A small encoder-decoder audio transcriber, trained from scratch.
Training: muon at rate 0.021, 13500 steps.
Rows from expert 1 of block 9 of the audio encoder, named by matrix and row number. Rows with one number belong to one neuron. Each number is 500 + 40 x the weight over its row's rms, rounded and kept within 0 to 999. All counts start at 0. Numbers have three digits each. After the name is the row's rms in percent of the matrix's.
# up: expert up (encoder.blocks.9.mlp.up, 16x64x256), inputs 215-255
# down: expert down (encoder.blocks.9.mlp.down, 16x256x64, transposed), outputs 215-255
up.0 098:476540468484502527535435500463440488492422554485506403498500494487584509565469502496516540510400501449477477494491485503463
up.1 112:548550466484488575544431477493488531535471560534506443506485444484513494514475548500501504504466550527526519529483437499572
up.2 184:436530530534507501567442550537498511488424512486494421535483486546501494505473496532558543483468454434501488523529468469478
up.3 022:551523486521509559435499530435544441512478454471539553499511536556507525489532440526541519501582446516531511495530527490482
up.4 111:534561501500499558551455511496508538568409589501523439426481438460482508536482477516553502451456427512501507454519559478448
up.5 062:439527555470518527539488435500509446528441450529489466515457473492513529454467498568531529520480477483530470438514533552528
up.6 100:502573524481572512546450492424523452500461597464523472509482497469517550504480430490547519480547498469544484517501540429541
up.7 193:492633558442544473511493491492520457471551575498497474580501464449447497517542517488549587524501559483478510537513530503522
up.8 022:528525398413504486593489526517458431532454504383471441521519556547479511462455481463510442526496533529512533491452518526429
up.9 055:584558515514557519499524564561520529520454525486514517525460454521446567448453517486499510539492514466570467513489509504555
up.10 101:436550499524561480503466491463486463522460486528532484507581499557515504538467562447534523492451463470516546524503588497483
up.11 096:531614527458494465517506535460469523537490484516477399522494512492518508480427497456508474524482490464514564491443492476435
up.12 016:602526598548524523470516531471540484504498486590528472460467422539516459463422453544506543472561450521544406477517505455473
up.13 106:543529562492499520509549472491511509528443354492478469483493457514502468500469495505527588529564491475456573442485509494517
up.14 083:544510473556504461543485541531537488499452580556500460512536507491495534572462454578497545435544537477525483484532604490499
up.15 123:494534494463450504511457506517488502546538564494528399463514481489512493553477438521538489465419485450522491508505463414532
up.16 115:462529543469511550490457517446469440494466540513525349515453517508533538533480511529568549468442504430514538480454483462442
up.17 097:514556420457521554509408477506468490539460554470527383459498432519489485493504509513579526515433446485562501490498501479478
up.18 130:483561505476528521513443518510455456505443527476552440474474460526501545580471466475537542491434501409566557485473501464478
up.19 060:509494507532535508500445507508498528469447536487519541570461458528447511522494516536548476521467577425469471451487406458438
up.20 047:529560471500504498472438487457536529487509522488486512487509428390469493561539472537523511438445555489516486508534485471474
up.21 031:516477491515424533529494509578528488475493576504438494535427509463504505497508468464499528539559529533581460521509544476490
up.22 025:499570422477524513540432489468475493523474574466503453497470487510498484549555525488590565549499467510485412449484509503486
up.23 108:442510509476477441560455524556480503528510570526508526466446461539573513556495535531497475529432528449527483490510461427481
up.24 065:508576504487494480520574491487448465539497462527474552405536445576527473459526470457495513497508536489565532501487498390534
up.25 071:493571494471510539557436519486456490521452525576463423457478422481486515520513488519519490557449508462465532476465495458429
up.26 099:535550489528454417579435490468460475527468520495553405525503508457510499564517492512521527516470554505561490534514464539495
up.27 079:447520533489425567537522486473488469514571504511512487485544470477530476467492414563536546491510466475423492495549479452413
up.28 117:616540486487501571463453489473522595501433549490487482427587454490524453500474446502590592410557546462523502482503542502514
up.29 104:515536470453501579528479512461542447494449535457498442440442474492511459535449432561548559470430526461513513478464487441529
up.30 086:449566412497535495495499486478513442501502515452481472499520457450512541597512427533535440551425532497516521523464503469468
up.31 048:448469512491557587453537569534468488568429554514492468559450435601511548552494487499535540488550531445514441466441563478420
up.32 097:498533483512400529465481442523518519570455502509548463476475377480483563481439521457485531468493479461537561498441515515518
up.33 132:543488484489484521540492529436456516555489579487554421409475411530506492544475504506530496532445469542515482547486496470516
up.34 129:479581437492530544548492487538483474531502516481418436486509434448521478555464538551542537506357467459494542438462563475492
up.35 082:452510508533500562495579545535460484534404559530506474516531506553516544581480538474584505514530520535524506467509458464479
up.36 212:509512492481471553557459527447473475560453536475502449470499424522507551504479524532553531563414511426517512486466485407526
up.37 098:555575442444463478498433547527505516466405534486482520534475532506486511481467482494506507526446456502465491479497479552481
up.38 103:536529499493493552590450502467528520492534512519486425446522487467436523519555460526540559477428484484513522497500502466486
up.39 023:508527484517524535487520447460576535520485605476551460489616458506539540490469432533532552488480530570520500469514509428520
up.40 103:552523468543464497475489466464512500554484495459461430397495526449441500591526483462520557501506378532538488491538612485544
up.41 141:473565488527511548507501503490417565522455516589490404564502491525520539524426449564512515501507459540462501505536483458500
up.42 038:448596465478518516577427489510468512561511516561515446499459505443493500508493434503512513550500517499530463530506427518488
up.43 111:605505460424541482564509541465535511501478526471507476490490448451463500526445473521592488494522487528538475506488504508518
up.44 097:539550540490410544495401487451506516487464505468485489490486482468511495460483551401537496535486414472547505476512570506585
up.45 098:492590430495492534540435525485463460547436522482543440521499513470556503546448513490549512507395476424478518458458481457457
up.46 146:493527500491523551510467517500510437479422564541541514505405449523512493477493513515541559535429447431585528481464483532438
up.47 111:554587497492546510550433464506527541489525530474488532564456406523511484500494507495499564507458465431504534421453467498452
up.48 137:481551449458500559554458564491467501556420597523507468461466457534495536562523482491542504544487526468517509481471484438486
up.49 085:496581480441540510539444495447515516549408508469508440476502468505516504523432508474599526487477472484491491508441516474466
up.50 029:568518454461484523536537554452506443515473514468545467532480468487576495534533469446605469528535473536529555486542485520526
up.51 109:519550430472524528534466501467513519518470551522520464465469488425459496430475482484615597496534499422521523478463573478493
up.52 105:450515478433525470522473437497491568455490521507543515429509476503462466519559474504507458550486497554506456509521511448484
up.53 095:562574508541455554489500498497492479482525519464487413445451436509509449455477488489584569533552480517485550457499500531498
up.54 103:493566504479530487543527508552505478532442475393509528510472406524536458491445521513601482518543472450528511430556574495435
up.55 015:535531465485585492578466507412486464510509546536486499540472490497504532488465519475468487531546496480474599454458491483520
up.56 066:535485533465483550536478551477447499561410572469534484518435410567499465500506523486481517506481518559535489522481455463555
up.57 020:523607459481482512608469530465427466535484569481475406487486420546517495514500418496533505528491487484586492463423487472535
up.58 053:530484485421451511548433499490456499514506532521548418487477539494460488539504475466536522483526433432485469514526514496463
up.59 052:528521534493521487585428523534471464456486478469539429451438555452440481479486529459526518569515459610523455549488525468459
up.60 163:500531442469529560548457523442490532534445560547548414468503452497480509548516525572525490526543536477499538457495574495504
up.61 099:547511380511516414471518475500452493546494559521509570455485487527535473509473486503464524521525473544544503513529515433555
up.62 066:520537462483462556553478503488472467527431527495516441438562420440508532534556452462579550564473468489571490465484499457590
up.63 111:473492511424509586440476467404501565534443531515506484508516511488513464515506527433509522412442487520464498449466525516551
down.0 120:490464531466417500471478503563501530601486513444467528486528449516564498441508493553466484494515514524541488494453509381533
down.1 102:448477413570506531503561544569441515501555498512502510547449489497497485508508553487532528464520443552545466529497548559519
down.2 222:602516505467593515504484468523552500480490485498455523489481531451538521442430535541436491524522519533412500497484576523565
down.3 017:490492533502516453492468502537437529448489472511500530572473576463522479528504547398530452468524480535508535467508479444530
down.4 102:472564531513529456423524486500493485558560467547454379465543527558454523476470521490490471595545513523480506512518500470499
down.5 044:413495553521479462556592469540473497544528499551537460606466502509488494488474548546516448427464539511468525468535473542487
down.6 094:521468564500479537473547490440470484575500505556450487454501503492513498467510482446451482541515470552504563514477525546511
down.7 202:507434527538453505520582489562435468477539510549559530535445505549520548473466503503446422511454532506470489534510450558509
down.8 019:469475546538452459529484532481501483535432455473417481445519479496500493531425464460546534526454541453510550500520502523587
down.9 062:475490501545494456457426579603429488515516465496508485480569459466491452354514566468429473498544530458514499449525515480555
down.10 110:562531505612550489501526527538424457468494468434443494500529536556436457455508540546540482555501536513499510491513501574460
down.11 104:479424474535544504524437490442525415570444460515497491440482408537515542483552521513521540508545498487424512483390443525471
down.12 015:536513459529551458479488488564499489463559489538465499463504564480467549514498526496454543524544434480481493489460468497616
down.13 124:467556518548467520433535504550531580491504533451538458538392514489441535356585456458503531517500540475552519506470506514501
down.14 075:512522527502533459548501531516516481506509453592509473532536495542516474504530447535469513523494536494493464553507438487519
down.15 124:504461532432542526441444478545496473378513501526496540505473454470472496485539598447518447501447535551521473489410510480577
down.16 119:472522464422547518476500519563570463532550478512449507577437511498508484530526476471525520502450568471477458501526475570475
down.17 065:456469444458579492482466577444573506557553463479498492467508550457429497502505493453459467522454463554436499445503532549471
down.18 115:524447547453541537454481578496516507521547533475464540532496416494448511390500522549566524543537469534495478487454493516547
down.19 048:477450478560440513415500491418513502430473497485465476529452468527474538482487470538405527542504520513476520535462540511497
down.20 039:501409470589546468487508512531551485545587453499583518543476546509492482597516464492520559482473541510492501449516449498499
down.21 027:496491472496430557456447544477533594574505494499521577433561520531518561505502522520462530517474499459536565428503489457460
down.22 019:485424416616516483498557502440543469504509534462519465513501454510407528509478545510478558556481454544504484483565529522520
down.23 114:447536495461471516547438500450509497543492468457505501462523485448469543476466457491542564509512448508447500477462565495419
down.24 063:460476451500498453501480429517478454586511454488506468431533536489458487491505509458494415504429463491482532445504468415496
down.25 051:517500495519480522466437503443531511446515524510462507466462547472525450478445495539475475451509522530563463528537490528509
down.26 097:457463483603546523384496591534483552480479499534459487549498525459509501428507547549490491576479484516537450527484452441482
down.27 084:458519505428491506516514544506454468539503482539553446567481473488453579515397450456438470507473481504465500485554473459464
down.28 103:557532490547518514558454518453482547414509566509487504491418516449514481546509576503483534534464496510498462503469522595487
down.29 101:427488475443498386469496528540480521568530474509581448523577498510478499452488466577471467562560505487518425528520487500555
down.30 081:509472505501506557482514522478462507518426547538393491524467475450534447454519517469565494506563529526460475532520511543518
down.31 062:522447536554517526468529487508482548468577514491429506521457554539516482456521504584433476502561579550517478486440457455542
down.32 096:560430482492580440547472481510521487467534504482550522486506477529583541454493489479523421533594611461526440545470505521512
down.33 137:471466435453478506475512470495488499449560492504468539500502527518523538464477508473492482466473491603510474483511497516497
down.34 130:400435562478518551472505515473535589508487524542499500555412539529494517516474466478436497501538490528589422505496460536575
down.35 080:500478448420524468575505447485583428521492424522486547469481512456495517540492558422516533501517522477464483493536580591509
down.36 189:510448503532568508548532449490473520532520552574496546471463509544532480525567522457504512514511485478533493502418572532452
down.37 107:458493569547469527493584419505504516511535508529467515520582495496486474511474500542505521509440471519583481514503462402477
down.38 091:460449504526519487499503469481437518507460498491541499452567468575475527458548516508555475522578559510513484447434481527483
down.39 018:474532452513418511484471513526408473494508508483518474523454543455510517442463527519473463494574475533547521508504490485448
down.40 116:473518506520521490440498492525491562459555520570551453476510505468497449445570455477473506503527519464433424456477559544464
down.41 156:566464530486510451460523532510444470466505460452394541407500427529515401509552454481480441518538489491519470501453489547415
down.42 028:470457453509499448504577485488547486467464485536467506487591545451550515487541451493534487498580422503539528421506497588481
down.43 111:446541523466486486460514497529537470472451507496558510472440533482520510479558459544510412503572593564433444499407539455458
down.44 082:513505424471487420594541476472433463435444477543470511508453552433570486560481515506515519521473506593508457521479504551481
down.45 101:532559523499438491486535401506472483530498472526495443467509450503478476543488525481458501519512496483530496534446486427525
down.46 178:467545432509463486533469506443487485559502521494484504444444472477469539515564509519560498550550433423484513530492547510500
down.47 132:468435559416492522424475460487484461472537530559461525501449534541544448466455491509425473540565575590487504486475484505507
down.48 100:536460516455443500460481478529474491554533463517412410509452513460469522433433521468444463490501455538506512473452491498537
down.49 085:411487542503493449523560471508489427525484495519473543442436482522532467508474475457427502510592545484525452506557459481483
down.50 031:455475450529515421548476453528481494571443583522505431559484531423511475513509486588448445395542455543464484558573587500496
down.51 082:480468477495525483524552543479520489490565446537492560513440479445453511510567514516454485432389467521566454535456481506532
down.52 093:489502544531487500418501466473504478505476543465426509533541495473533458455501477436517523462519505444530540515505553550518
down.53 094:519394484487513498487528481486506517465439419477456494528464517555452511527534513466392424526435473497553436504405541545467
down.54 113:460544521508423487501469504539495479507485516571514497587472549407493497456445432494498527475474470457543599538560506498573
down.55 016:467432439504473538483501458489432541547424499427474490528403527463494522510467506522503524425528457509497430565492539477473
down.56 066:554488425542549467541483429486554458451438445583520526468539435510501487472560501554511507483445606461473441472523447517524
down.57 018:586535508578499470452486503493499440519419556520488532506478561459550538524491485499482543404470559474489524460499523435518
down.58 046:502466552580472497458562509442517511491534441506456525416507498518517505526446562551492481610542507516456533562460593478532
down.59 039:417438500548488489476472533479457470498397434508505471529508530519522531486473540472493499557506432566509521530543501464488
down.60 162:490523487514488447546495495602459521434489507536500535530496475552519458490488544492566395488507464530497491497519556489488
down.61 094:405446573531444497552478490567500527398480527603442510493530485530471495473492525534445467503564507548548490543491475517471
down.62 048:484475477516527491460405523516502512484452510452494523468524546571529455506482454498459529444525476511485434484513503484454
down.63 107:531556450495496502598579506484549548541455536549479574517495472485485580512536511531561457515528547538531509526464518524471